config.yaml
train_examples: 45211
image_size: 96
encoder_depths: [2, 5, 2]
fusion: "cross_attention"
fusion_encoder_mlp_ratio: 3
fusion_encoder_bias: "none"
fusion_encoder_qk_norm: false
fusion_encoder_inner_norm: false
epochs: 52.1
warmup_steps: 920
Rows from block 3 of the fusion encoder, named by matrix and row number. Rows with one number belong to one neuron. Each number is 128 + 24 x the weight over its row's rms, rounded and kept within 0 to 255. All counts start at 0. Numbers have three digits each. After the name is the row's rms in percent of the matrix's.
# gate: MLP gate (fusion_encoder.blocks.3.mlp.gate.weight, 768x256), inputs 0-127
# fc1: MLP up (fusion_encoder.blocks.3.mlp.fc1.weight, 768x256), inputs 0-127
# fc2: MLP down (fusion_encoder.blocks.3.mlp.fc2.weight, 256x768, transposed), outputs 0-127
gate.211 107:156145160168121127098118093129091178148107121129144161109128111137112098169171147120104152112159117143174083088165111149102157133115181098140147142115132192110120127119109120119167173146150117108097144103145127134113135106161105129120190102159113152108097174143148122106149161180110067128141156149123112125212141135104159140118118089119118112103110107114152132134133102124122121086097
fc1.211 095:113110103138102112124209125133147091148168133083111145123123145166136120133090122118109129146125099135076170133114101114150139110127118162131136154156096106163155128140183135168108105141099138145163146135142129118088126112137167115111078134144148075118141120115104086131116106115137138110124142111120128147101116173111099168148113169139115163122095125136102119156141131080127113122123
fc2.211 112:134147121110113169121108157144145148111109174173120102077159120139091135184145148123161079099190117129120153141115144142103120087128178105119121082081142141096140110112091142107114125111147136134126144096106113113179096129142098135178147137113103140097118143149140100138133155100138101152123111137119121131160144106141109123102136126162130140092131098122156141107150148117127147147106
gate.212 049:115110153159122114141116115128142119150103100118144130153128078139111161088100134123127128146124116170112138132162120127128140153135101119126126121061121130146148114179112141138103155165160087122123137100109087202124133105101146184152108204150125107149104096134128153165101101102119150145145128157143169160072106121138123117124137095125106134094098158135121087087156118170083117107156
fc1.212 049:163168124141139163129095118111133177161119127156106121141106109111152175084124106163120096129122112130082111133170150167120107160089131124125161177080171146115090097135108152136122070173141115119102138133117141162116154101122109151110097161113126127156120172140112119135157140116163165167122151137138123136133109082099127083085121088129101146117121116135159173159131138085129140102129
fc2.212 048:141163082133122124093154110067140156149143128143142123124141164111189099148102163122120101134113118108121115114118116085090093112138173153130117123108133149112117119072115121145094114140144154141123150116129128129127145164148139121148125113110138079197131144124120141119160125117125130092127114151126115175125147110128131153117146114136082147098155135127130134154107089101128121139130
gate.213 145:180138128153181117144169117102108140149137176100082101136153143131109138133152157136111128121105131116120112143127139131112147094183138126138106143137121124096127089116138191096090147152149131167086151118143159088151137133144165129146187112159110133101104104116108131091113132124158120139119115103140139194096139132093133146127145127134095115159166137151172111099136093143098087077124
fc1.213 154:104126091176168134170201111080111145129156152164159112154148145115089136136134140116125134147123163160143134144155102161077115151120110106126118111158130125140126127146139155106157133125161101145121117120165138118175122092107136127132122119143139121105166082129107133097098155144140103128168116097137163144081119138095139130113138102101123132128151127137155120129140080165133124097117
fc2.213 141:106181091120108105128158140120108100151101078131165163132159089114102144146123154147110122137148109136145133131114120126113154103105159159134129123151098087114113143178160123123121129163121121121168146127104128149090135141157097121132106133137104134094092156140122152108146133115110138104098169141121124107149136126098135108094083156185120130143166141124105129088159176114134123114138
gate.214 036:140138119136137123089125143120193155104144111123141109145116169114109147057155121118102152134096122114073103110135135092182092149116138087102123122150105124114122137172096134115137112114120157125116169133158125114097138090083170147090110138131138122116141118143109120084080139148129118137101106138135113178106145161145135140173124121143124134082139150163149151134127117105149132125147
fc1.214 034:138130113131147152073106130129171142103160127118152092095099124126097160103142132089077125145123158135120102096160170077144089135144143075087114117138078134109114109130090144093139157123146159128123112136165124097096120105124157133114098132138134184132147124099117113058098183141121103141137111118099102111136127131150121121126114156150162104108168169137146168131154101110125154138154
fc2.214 030:139103123105138174143094112126145129151104175093138129132188096113117147159078109076123129155144124162149128121148129134123135121129185118138119160127121094182109149096145112143149118095129126112126125127125140146154133159129119143121163120138118135123064140120103091102165136120098132130164160109158156083142171108138141108103105159110167083153090114146095134078113133111130155136086
gate.215 134:113171082135131130173137143130105091160110120160094144111132162142128168142117102107128129116119111134131114120131168124117109131128156117123151122127131105138141123099120105108137149110131137102114132129118111144165121124133151144100125166151118138177085130138127135113125096083128107111117151104145143147151146105167104120106136131141114187133175120103193114123110119155110109110137
fc1.215 136:134120136107134143087113143153142143124086131097128100153158183158156091117118163128141106135122144151126120100129123085129139119165113130107133118102162121117107145132139141134133105133148120171158124077161174137086168091140050133124163120123111075075163117162144083140153092171132188142143100168126152089108113110119143141116137116151165130112115081127061168080125152144109142135119
fc2.215 138:100062150134142112164111154144110097152138125161133133095133098129134151142079139118090112130173143081132150147148178180126129175072127142137103121122140112144119155095104141128135131113127097118126150127136138112190120136137104163138095148093140133130119125141124095145150121122106138091143158116095140120145204118126131095108131114147096136135139153127134086156093104129122134139134
gate.216 103:115120122159107107159145122134111149127125145115113179097126159159142169115155131110150139140117137138101100153096160109172114077150152141122123196127141114104151111146140117134088101152088154133188150099097168136101125105150125126133132131078119124090120141121173143134131108138107178137156105122130134119170142184139146149149149147085163129110137103157114138117102134091168171158111
fc1.216 110:097065141137121154151095104105124125088158100177128101159158134113157084063103138126126123132140159140113140165134112095089142168102103170138156129123112134131147111180188145084115123123148115112133145113099112095139092133113113087134124151139114129097124100172125145099094129104155125145130139143139102160129097087118096070145096093183089126147105112096142156094134136131126109179138
fc2.216 106:144122129110127099127162154133151106149128132147118102075121122155127079143140167127145138146131120120106113113119146122135095148104153124169120165134176105113101110132136086149108131157120143125116128163137160125105144117105128135135157091126099097132124137136133093168124154159136116133050121128140166120098119146150193125120135173110172093108128157123117068129158107156143149113142
gate.217 085:148132149128172108126117129107127102117165115110149156119099122132125127125110138108110068152126109147117146104135137091146097096130112117096132156120127134096129139121143117117170130130122080149121147160138184170110126138113095148118129109099143107166169099170097131105125143116134104131106141132151122149083137161160173170130105160156122155110136137101132133139160098183172097126142
fc1.217 078:117110139176098144124184115135147193163113108073143119125146142071123124139137126095168159142120155124111129128156113152145121151141143117134153126149131131090142114120149151155154124136161140117119124082137157123114136098122164089089130126179113079134113134127156133139134071140142159150118134103164129122160157130106130076138106122108109105119082156113121141145087124096091116110138
fc2.217 070:181119123126147118123112197143168113112150128128137098165096150135142112140142087116126133119142128178116096074136137130143057120096134141137106115125137138146129170123122099146110130148113176163070128119103148126099138106148113151109123111124095124069102123128174174119108145081133156112086158118106116121148167120156119131111117156125142163133124182149134075120137144131125134105103
gate.218 146:162135164108132153095090113108159126118133107124123107122131139153088133146142127147137087120152098119143136114127103163126114148127148120139130134147130136156150156160155167166142131139121135134114116136106140113119134116150067143110124108105101161119131122152159123136145130080109099116119140117155111137166150158103154172078131096108114182104099091137150093097140145133085158144136
fc1.218 161:085156155080157183052111155139078134143143116168102131089099181151165096142173094136152173135146133141132136101137140135115133136128127133115093096097107144118158159140160123180137151145078156160104127137105136091121113066125155127115115141117108158117137118151125151141135147056134107127129147118116123141164137144172155115143120132118149099134148115115113169130121145093140125090142
fc2.218 145:109132137133099078150157143175172086137127138123072126126155119120126158127126155141102126148108150164144117139122163120110096122139144102139159127109127143118134138119098159127117105160175094111132128128162142145114121144126127107127116105163122105105122167150084137150145093171130148127155123105105151126076104119157109114122120115070144108110073150122116130136174077129105125194136
gate.219 123:168160159095133150125127146148159108138121126123092141119125101179093134084174106102138074136174098085121111109064071137100145136124200134101126134125136173126152127123111128134149060108114129145086108102139142156127121163157095168130158121124148139144149121137199144129116171134122144115133111112058166121168128153120105128092136152114157156110115158146125126124118139123109151171149
fc1.219 133:152161103128112091118147114155093132086099116147125111156163171104137125080112177127172116124084127108116141121103167119146101134135106124144140120126145117134102144086134161136108107116161140068115120130123136164124174126094157092125147083144154130141084115108112145159108124083121135109149181110165182129096142174113097120158138119135099120161158105112118100139124135139107116094086
fc2.219 119:139118162127127096092130158115145101136100131144124098140085108132123139150144115103163103124121109137125128139110120156102103105070160153139131155109140161121112150115084076135137161144130123121136120101152097114136133099115150104135126118147137167121154147131099109137132149112127130150123168173114093085113113132144143139114128158117145088114153137111191150156113128133128142082148
gate.220 032:161119145131127125137141121141130119138107173147078135138101151086126115106144150154161114082169148097127130119123129126114123103108094167154129107118192179109132121156103118138141139126136167158109136111149167147096166128142121101119152184095116155137124158146107129129130072112124177128129147144149159119146083176111151061141143084131113117129126133123164127099097139147109113127113
fc1.220 034:106127191089158121138138086103122125144107093185131113096140087167142128165133109119101201151114108121127157131108136150126086132141115087136114132129112145160098106142161150117132138153129089118158160113122101109116118151135100199129101098129134083126095100115090158143100117076105118114124136123102132132137122149106128148118138137156119108153124105168112099128162161094164100142117
fc2.220 033:122112144170129116139134135178103119153096153141126137132143164097143132134147110102131119158105124071106124138170163119111115124099134119135097116101132130125154128155155157126099097137166102105078134142110111142125157120145158122139113123117124123144116156129127099143103107136147170145155170146102163134113096162123129087155128132127093136109107101101157158113077162101099149114114
gate.221 130:110171135107111114110063085108144178152114182153123103113136148111156154173191142134118163121170137149134156116156157180127139117140125156113124133136100147131145111159154113136149160129105095159126120084136120115109126152162144069152098131113096123127105133100124118115117115136156101112089135137124148156148132118089160116119164145105115123106122112152150093118128134142107105127146
fc1.221 135:103114090145094153141114160146114168110156113104086154129104114115147102107140174112127125119115177179127158128113166172132108138129132149111114128128134140095157116149137179153094132111087137126105132103156122127126158119134144106130134097098109118096107207124113131163157090155142127128127091119087088130120159134100121129105119115115105154124109103163133123137119127122116103107161
fc2.221 122:127121144119129072110109143136142101161143135118168172159110149108099126143128106112119131128112107188135082165158142114139147144136122145118103091094094124136103084131129116148160115113136138162114156117116158133150105100102139114125140134129096148132141099159136112117074148107159093113135103144112172131146130153189141161125155103125150117139150141112134112094156084142136150129157
gate.222 048:158149145125140101129124172146126119138137155123188107113128113120097136117131147129168134095092168154094129114140126127130109107120128144090151112093127133145122162131120154130158115141119109147108153118076122123096113174124114188079101139156126154139135109151115120129157135105108137083103135136079143097129121148085120129133133108148142067161138130158130153174120124085152149125135
fc1.222 046:100156142105097150110159135123118119120126143102116141144089101119137123138111089086116104170152155117156121118089132153116140115135139110161113153165080141114151135129121135120096107154107109144155108136191111159147166132144148126117133098120124106121110125129139149137095073149153129162154106161130157127155133113108119132124132147097109151108124124120173111087137134178129159181122
fc2.222 048:099172092124147118149107146149089149139131159111171117134119094113149127132138110151158164131083133186101118136106121076098122112121094151113129140146113121140129118146100143136175084085126141105115156133113124113094113168114111174136137157127130122122143101135139131151170137164135081079119146152158146136138170087105112131156098154183159109116150161088116158172108138162143148137159
gate.223 072:119106149123149105133133126135170095125097091114164179116144151106146104144128136112089146163139109140189119117132125107100123121140146167153101092129152160156100158148122168169144166133150178104127124133133111185087116093114128169093127099126139095128151082174122095158149108129116134091100094153152098151141074079076174133127139123110113115116145117136154088101110121154127123118123
fc1.223 066:166149111128127103154105149103117168130131174105121121110159141136139140094087114147154092068156146105121125109111106098126130095111116145101097146120119109137170106122137144129089118144134107102161128097138088084091078137166116149120137138158113105094156120127159118118121149119150123124144126165119134128089131143123131127152109144132119155176127080144157129124143095149095172124104
fc2.223 075:144135115122131126128114113145106107133088115143047137087129076141181102127162116135158074142118129098129103128081124128123123165144150131143127134097137191087077153121113138140080156145113150103152131140133102157137136151146109163155152091157170104141129086118137124103109131171157130135101148132101128184123127115130110136117140157123125124095139104160145109110149138126127133120099
gate.224 070:126119153116129109091137142148137133099107136113144121123129135154161085163171154150143153120104119191149093139123133116150092080146120160148122107123135133126125108140080118126113127124139126122136133161103091176140162140165135164150111124136114149093113166123098130155116094184120131096131123122124101141140129123138115137184123126100098146113156157146133169146072164124144091103191
fc1.224 081:112128134134116131091117169124135121107122106106145115146152132150119096170145155145140140128107133173143132147114133125114097110170139160148129109117141133132114120135112137103100121122157147144126120136114091180128165122136129163164143116136154137099125135097092131134141105174132134114165097105110130139153146157134089127182138134123087139099193148122144126146085126111159101110144
fc2.224 077:140113175107101127127093117108141090134117143108107112136102155096150157089149164134134159134103141126106102102141113126139143140089134103097129141127158147108119154186138161133087111122106122143094107086131134112117092139142133081095102139120150096104133111163117126138084101092126124134146117147147177121135134135164153150080087097177124146155143101138081126127165117144108138166130
gate.226 070:125108151099161115159139096138131136151111098093137115152120123089145117157129077122140155101140160124133112112124149127096097100157178102108117099109180135124093110087114100087148145159168126132129117124131116134100107147100103131160141117160149107106157131098157159199132168115094146125142128152110122108138134130132160100172096152111199166157098124141143106114114134155092138167135
fc1.226 073:129128096156160135133141113094159107123124106127139147136142134122147128120100091142098148095159149137151122143148181143113051147122149137163101084109141149147129094076125096130099118116133125150093129169142157052076092130135068121157103117162151142122138135115158109142159093166099150144119090128111122115168131109129130077143176150131148169139079123137115087121093108134104133153120
fc2.226 078:148115158146095116112133207104117074087134133172134136118138145130166115162168183095122135150098106126132172165143148138138161169131105140135123150082110097150126127158096117123123175118114130150138134091124150088118116123104159117135130120077134102139142146107078081166112140113120143128099152109173127136123097137159112123079118141112111142141120109129136141166180130131125152132092
gate.227 130:087160140143100116138129138118117123125125149092141162159168126136145107104113164068097157139174155134143114147095152083084148122127150145155186083127176146107120116169123099124139172150147160116146128128072147135152142117142116131117122105142085139136112068106122119145139139135147121128114099125146090120150091129176106131121138106141135090058106121143141127168129111166127113122116
fc1.227 134:115167118113154148125093168152084135113104066108111139131136089106133101093108111058155127095175146152111109153117120087113099149112097114115112130161153112142132153135156123182123147147140146113124145116105152142148095132107145169123116121139118130133148088119123160161144115095136115129156099153135143127156077114158096127070102119126163115110152147116166135154148109123139121136124
fc2.227 139:115115131113110159121136104161157136135151177157139127111095105148090142160111145163097096127157154135104073101151124127161135140148111139160132176135147110093131128102142165081161130117119102163093135098150140157127147110111109150111151146132131132166154130115165131094121166097153117139122103139107165107127119170113128096117112134100131145150087106118176122085126115105147153113132