From a checkpoint of a small model that answers yes/no questions on an image's attributes.
Data: trained on photos of plants and fungi (iNaturalist), 45211 training examples, 52.1 epochs.
Rows from block 2 of the fusion encoder, named by matrix and row number. Rows with one number belong to one attention dimension. Each number is 200 + 30 x the weight over its row's rms, rounded and kept within 0 to 999. All counts start at 0. After the name is the row's rms in percent of the matrix's.
# v: attention value (fusion_encoder.blocks.2.attn.v.weight, 256x256), inputs 0-63
# proj: attention output (fusion_encoder.blocks.2.attn.proj.weight, 256x256, transposed), outputs 0-63
v.194,113,196,211,180,200,203,238,289,276,169,195,204,154,235,184,187,178,118,207,213,201,196,201,203,227,187,204,215,159,209,174,251,218,285,173,192,197,208,210,225,225,222,190,239,210,187,196,140,170,225,215,225,205,261,175,170,205,259,194,203,233,238,176,232,204
v.195,102,249,196,210,227,197,152,187,197,201,183,196,181,208,220,222,209,168,230,230,166,177,232,193,233,120,205,165,269,222,260,253,203,200,176,177,170,187,149,145,191,206,228,222,180,199,134,154,211,214,198,257,193,172,212,174,215,182,177,179,231,209,153,190,157
v.196,087,220,220,236,201,190,203,193,184,222,217,210,245,159,238,192,219,186,254,174,198,209,190,146,189,183,201,243,184,171,241,179,178,248,177,207,214,203,214,225,178,195,215,211,175,157,120,234,245,176,223,204,205,190,164,223,189,179,205,165,215,210,264,182,199
v.197,110,231,222,228,189,154,182,231,208,215,207,169,196,224,266,274,210,178,220,221,240,209,178,240,231,207,251,198,193,214,192,203,213,246,199,230,195,211,176,194,234,192,230,168,161,182,253,169,191,162,184,247,185,178,199,226,255,221,217,202,167,191,228,237,223
v.198,097,224,197,134,197,196,234,204,234,208,228,229,158,173,194,244,230,200,231,221,206,226,130,207,201,272,204,196,166,190,178,217,249,152,198,214,218,146,205,190,255,183,204,117,189,186,219,202,226,193,257,246,212,209,229,171,238,212,206,160,201,208,246,193,179
v.199,099,228,181,195,236,222,209,222,131,142,208,193,179,188,184,202,241,231,234,188,197,179,186,183,239,227,186,169,162,184,177,199,154,218,220,207,236,179,196,193,217,217,230,180,200,230,156,171,194,208,189,232,237,235,166,193,163,163,209,151,158,205,184,232,170
v.200,097,191,180,207,210,185,171,247,225,214,250,195,231,196,176,150,214,231,233,209,196,221,205,246,196,165,175,184,223,229,174,182,182,186,226,175,220,176,242,219,211,189,224,197,222,204,245,189,164,201,236,211,243,184,155,193,168,165,140,160,240,203,216,270,167
v.201,117,189,163,248,171,205,191,217,178,201,197,213,193,165,216,242,249,225,166,239,190,163,187,227,234,228,190,243,238,206,203,184,146,160,184,152,219,248,200,136,253,222,198,180,194,190,256,199,180,210,265,207,239,182,177,210,254,222,188,160,164,196,181,187,244
v.202,104,142,155,168,186,175,218,191,169,203,152,230,202,193,216,225,229,211,175,223,224,207,169,254,271,155,199,212,179,198,167,197,162,165,116,227,166,185,203,219,229,133,258,170,212,185,217,269,208,211,232,178,198,216,194,188,256,205,196,256,183,178,198,179,237
v.203,091,202,167,221,179,192,229,189,179,107,190,153,190,190,227,255,187,214,173,187,169,201,216,179,260,191,252,227,230,206,196,217,173,188,209,182,170,172,226,193,287,174,184,163,259,170,261,243,234,218,182,220,157,185,118,150,225,186,130,176,176,217,224,160,232
v.204,092,170,189,154,167,208,192,237,235,192,258,206,167,213,173,185,227,173,160,214,235,205,180,215,220,222,203,182,252,179,175,286,251,213,196,236,158,183,202,155,218,172,207,218,233,167,243,191,130,193,204,242,205,217,255,162,112,176,193,213,199,229,232,204,222
v.205,105,166,209,188,220,210,276,178,227,232,140,226,201,195,197,197,199,198,182,277,191,161,145,183,188,185,202,224,200,202,146,205,155,216,215,150,201,225,140,169,200,154,242,197,205,206,183,219,197,179,204,151,194,218,265,198,198,186,241,217,158,197,220,133,156
v.206,109,136,183,173,214,226,206,229,213,148,185,193,135,234,191,206,173,219,172,189,171,180,212,220,225,215,220,204,221,216,209,196,224,183,139,187,183,165,199,203,239,178,198,217,187,214,214,210,231,250,204,191,215,184,220,144,239,179,227,193,227,195,155,221,255
v.207,101,223,203,135,220,195,239,153,243,202,113,138,206,248,203,185,240,184,211,193,204,214,152,196,161,210,197,213,170,221,208,146,179,198,201,182,222,211,170,254,243,172,174,225,191,216,196,199,217,189,191,205,231,219,161,181,190,181,179,157,213,200,200,167,155
v.208,103,178,211,157,199,193,171,220,154,265,201,145,186,190,202,225,190,181,147,206,220,206,237,265,203,180,169,217,184,217,224,230,215,199,163,176,196,234,193,164,180,206,146,205,189,202,242,175,218,186,279,197,223,176,199,241,235,221,147,248,189,153,156,254,159
v.209,099,195,241,162,178,180,196,206,195,243,237,139,208,218,235,140,225,131,192,217,248,178,215,235,152,169,192,205,210,209,191,244,183,218,204,218,201,190,187,235,215,222,187,233,226,210,250,199,189,225,219,176,173,158,213,165,193,168,180,151,160,184,189,223,244
v.210,100,184,229,175,188,210,213,180,231,149,142,205,199,238,158,149,245,210,180,190,224,165,189,179,182,170,206,219,190,236,152,174,223,160,165,198,185,153,227,238,171,148,199,179,202,212,230,226,217,229,246,187,185,196,211,211,148,158,163,200,216,195,131,207,179
v.211,096,137,224,240,205,241,222,212,219,164,233,204,183,175,188,154,181,241,236,213,172,210,198,203,216,228,202,198,184,220,197,227,212,206,228,205,188,131,254,248,166,202,187,205,232,187,230,185,126,221,178,217,219,208,177,215,289,151,215,247,236,182,218,254,205
v.212,092,144,156,244,184,224,196,188,203,199,189,227,212,169,151,202,190,283,228,203,206,185,263,127,166,174,189,228,230,184,218,212,253,222,225,152,195,199,257,234,166,231,170,188,203,202,176,147,191,183,185,143,204,191,212,239,193,159,190,196,225,202,234,155,231
v.213,092,236,189,231,142,150,183,272,189,224,243,218,195,186,197,204,241,204,259,212,123,206,206,181,213,241,184,150,244,208,170,169,260,182,182,192,179,218,203,148,220,220,198,236,170,225,222,205,195,202,161,239,160,152,249,198,215,213,226,255,182,141,190,212,189
v.214,099,203,203,204,213,248,178,144,171,208,246,180,238,215,223,222,229,191,265,171,178,189,207,185,185,204,163,201,184,204,264,231,193,170,238,248,226,183,169,183,158,252,176,215,171,230,183,214,236,173,185,215,188,183,251,156,230,175,208,218,232,164,151,215,180
v.215,091,174,219,241,160,234,207,191,219,242,216,209,184,187,191,185,202,235,262,240,207,178,186,208,195,179,173,197,230,171,185,209,187,213,226,141,190,262,221,198,139,255,231,229,186,195,215,201,228,171,247,180,162,260,157,220,177,182,141,242,164,188,238,172,169
v.216,090,220,213,221,178,210,212,230,175,160,162,254,215,233,252,229,237,223,251,171,244,211,130,204,206,268,180,214,236,171,207,179,225,261,248,202,253,205,200,188,249,184,208,197,211,190,167,158,189,179,146,238,234,202,212,168,217,267,205,131,217,212,197,206,205
v.217,096,142,224,189,196,166,171,162,233,142,151,216,169,190,133,188,220,228,204,192,207,235,185,195,190,187,200,238,192,267,157,186,197,155,183,152,159,187,242,219,200,171,150,185,223,235,221,181,222,195,196,146,188,200,193,206,136,176,187,146,175,176,193,207,203
v.218,102,189,161,187,189,182,195,167,184,213,203,226,164,188,161,150,210,236,220,231,173,175,190,170,210,199,284,179,199,180,193,216,245,224,177,208,191,210,167,105,176,195,260,207,234,225,182,187,219,225,229,200,147,168,236,185,235,255,229,186,206,221,198,166,263
proj.194,107,203,229,210,153,179,147,215,151,181,176,171,214,231,125,243,213,181,226,183,202,186,249,157,183,170,230,180,194,244,229,127,223,231,199,177,179,215,194,212,164,162,185,143,208,237,258,214,224,178,164,207,184,195,191,179,255,182,190,162,256,194,213,209,219
proj.195,098,173,245,173,193,177,215,212,224,221,213,192,203,164,231,201,208,245,190,162,227,217,198,211,204,216,195,167,246,234,180,238,204,169,162,170,185,162,163,209,182,236,204,229,242,239,256,155,185,234,185,222,223,207,207,205,177,198,277,192,179,247,225,230,184
proj.196,086,195,220,183,184,211,187,256,232,190,182,234,218,223,202,145,199,213,188,235,182,211,190,199,243,203,164,231,221,209,161,222,183,137,241,230,157,242,170,234,199,183,232,258,248,211,204,190,172,249,173,184,215,205,144,203,213,190,178,187,152,216,240,191,229
proj.197,106,175,238,229,211,174,242,172,221,246,224,165,187,237,166,163,212,191,130,135,161,198,221,216,177,208,236,212,176,213,214,240,158,194,204,160,208,181,199,185,218,164,128,222,221,207,164,242,173,211,225,234,195,201,199,206,217,220,232,222,233,190,136,225,255
proj.198,102,136,175,256,220,159,207,227,181,189,199,127,231,186,225,235,211,200,150,210,241,205,216,197,207,186,224,201,229,233,187,181,223,224,208,198,227,273,226,211,175,196,188,228,238,195,181,247,262,165,185,179,234,166,190,195,229,229,200,149,172,218,140,202,235
proj.199,091,230,260,206,156,192,164,266,209,245,194,209,254,194,209,212,238,180,179,253,236,231,171,220,161,249,189,183,206,198,221,191,238,187,211,186,229,239,249,140,229,187,221,210,206,251,236,199,172,216,189,198,177,164,198,190,201,226,190,199,221,269,205,233,209
proj.200,097,230,191,172,238,199,217,162,146,232,161,212,216,209,220,199,206,188,130,131,212,276,199,221,218,200,215,227,208,173,180,234,216,152,195,189,230,204,190,220,194,292,191,239,144,159,217,225,172,222,188,222,172,220,226,182,198,204,201,273,142,247,202,198,166
proj.201,116,201,173,218,209,181,220,173,187,186,241,136,234,231,224,187,212,198,184,197,170,213,221,208,180,142,166,196,150,198,210,204,244,217,184,178,228,228,222,175,243,134,242,220,173,186,172,236,223,153,169,207,163,211,193,180,195,211,205,170,178,185,210,203,209
proj.202,098,252,182,196,144,228,184,170,219,202,189,164,220,203,216,182,185,199,184,230,157,205,208,211,186,147,179,203,198,222,225,186,143,252,245,166,208,149,261,162,252,188,201,215,225,150,225,201,211,269,164,178,213,177,202,227,179,178,208,139,186,194,142,204,178
proj.203,086,239,108,236,196,215,169,207,181,190,210,185,230,181,188,200,212,210,165,226,206,241,238,257,126,167,130,224,200,216,189,210,198,221,215,154,234,200,207,216,233,194,222,202,194,183,181,189,202,214,162,187,176,153,173,211,188,182,228,236,163,202,220,276,187
proj.204,093,184,172,177,192,211,188,179,207,241,216,186,182,202,197,235,243,222,227,160,158,155,224,189,176,181,179,231,172,211,224,166,185,221,166,180,176,155,224,215,254,224,166,236,198,208,196,237,212,199,240,206,211,229,249,230,250,182,147,193,170,230,176,183,222
proj.205,103,191,141,131,179,175,193,152,211,254,206,231,219,215,178,223,191,220,193,247,197,175,208,195,260,230,234,192,164,250,174,165,158,190,190,157,216,200,169,218,231,167,235,202,229,207,201,248,208,212,195,166,209,204,194,192,211,236,171,239,170,174,223,181,179
proj.206,113,192,216,229,167,227,179,169,177,194,161,181,202,171,145,157,233,182,195,208,222,200,186,185,210,229,233,206,239,223,189,232,232,221,235,180,252,167,198,236,247,214,193,182,202,201,276,223,237,184,155,193,179,192,196,213,256,203,195,198,251,157,211,208,207
proj.207,096,210,140,222,166,252,195,191,190,214,216,191,172,192,225,204,124,228,153,183,199,185,217,223,182,198,192,210,190,204,131,203,182,190,210,259,244,196,252,183,178,138,236,265,254,168,189,203,153,216,196,181,224,192,212,215,217,213,232,242,154,142,222,242,214
proj.208,099,196,241,199,184,182,206,213,183,173,214,180,133,241,166,169,174,218,225,193,208,174,242,167,261,139,192,133,250,180,241,216,213,212,221,217,185,174,199,182,206,201,206,169,201,211,205,240,226,163,177,208,184,177,171,156,232,176,244,157,232,215,157,211,255
proj.209,108,199,194,173,176,248,225,183,197,195,209,211,159,136,209,223,167,234,206,198,180,163,161,191,201,200,193,201,211,190,216,289,229,235,204,213,211,133,163,220,217,222,167,222,246,189,196,186,212,226,237,234,246,244,185,226,215,169,230,278,196,221,193,201,189
proj.210,097,277,138,222,193,188,167,201,214,229,226,176,195,182,204,203,170,198,220,223,197,212,200,176,173,207,258,195,211,244,215,195,192,236,238,214,229,191,248,215,212,245,237,187,202,207,188,247,210,235,217,201,188,174,207,180,227,259,257,225,176,172,215,229,216
proj.211,104,221,192,216,206,160,209,203,161,192,186,225,201,222,164,183,189,140,151,183,172,225,147,185,266,219,232,189,212,186,243,249,200,207,179,270,183,163,158,216,221,184,224,170,165,196,219,186,188,196,189,254,181,130,200,210,182,226,213,205,216,243,181,242,212
proj.212,092,207,228,165,226,166,229,193,219,196,166,198,230,171,189,165,180,199,211,218,225,252,166,202,211,235,229,234,195,199,178,183,199,156,196,202,240,211,158,195,211,237,230,193,177,226,190,215,190,215,186,237,259,198,189,195,207,197,195,231,147,195,184,205,146
proj.213,094,178,208,175,222,203,185,151,188,232,219,154,164,216,219,149,232,157,231,165,215,260,263,188,184,165,219,227,175,200,186,168,218,219,219,247,167,208,148,161,162,241,233,200,158,197,187,232,175,118,197,183,165,254,208,214,156,240,202,141,227,247,213,206,186
proj.214,101,189,237,189,184,206,225,226,185,207,191,214,179,117,211,175,194,200,242,207,169,180,176,162,172,217,234,238,203,142,157,194,237,190,206,218,177,206,208,197,173,227,175,226,266,187,169,211,200,171,219,216,190,230,251,224,231,174,222,157,242,241,201,260,188
proj.215,090,255,158,196,237,226,213,262,195,201,238,210,200,217,270,151,234,201,224,214,189,233,189,196,204,152,198,204,172,156,185,175,151,191,245,227,215,174,166,201,222,208,206,241,211,216,183,216,204,258,195,221,218,182,255,142,149,193,151,227,162,216,205,197,208
proj.216,086,186,260,192,174,232,195,209,201,221,236,144,191,228,242,235,195,218,240,172,177,189,168,208,143,174,208,270,133,235,180,125,148,169,205,134,171,214,236,194,202,240,187,246,225,209,201,226,195,168,221,198,174,241,225,177,139,132,170,218,166,169,193,213,183
proj.217,098,267,184,176,170,230,208,164,211,193,172,158,244,196,225,205,174,189,155,234,221,211,193,191,209,180,165,272,172,239,196,138,220,233,205,235,215,282,199,178,174,261,235,191,173,229,140,236,196,216,202,156,221,173,223,182,173,224,253,239,129,161,209,187,144
proj.218,098,192,180,189,226,193,173,192,205,214,246,218,215,188,207,199,227,235,236,200,219,207,297,181,193,218,222,188,178,174,246,234,173,195,196,197,248,175,204,245,236,225,224,200,177,202,193,199,157,176,130,155,259,242,197,220,151,238,202,211,213,212,196,177,234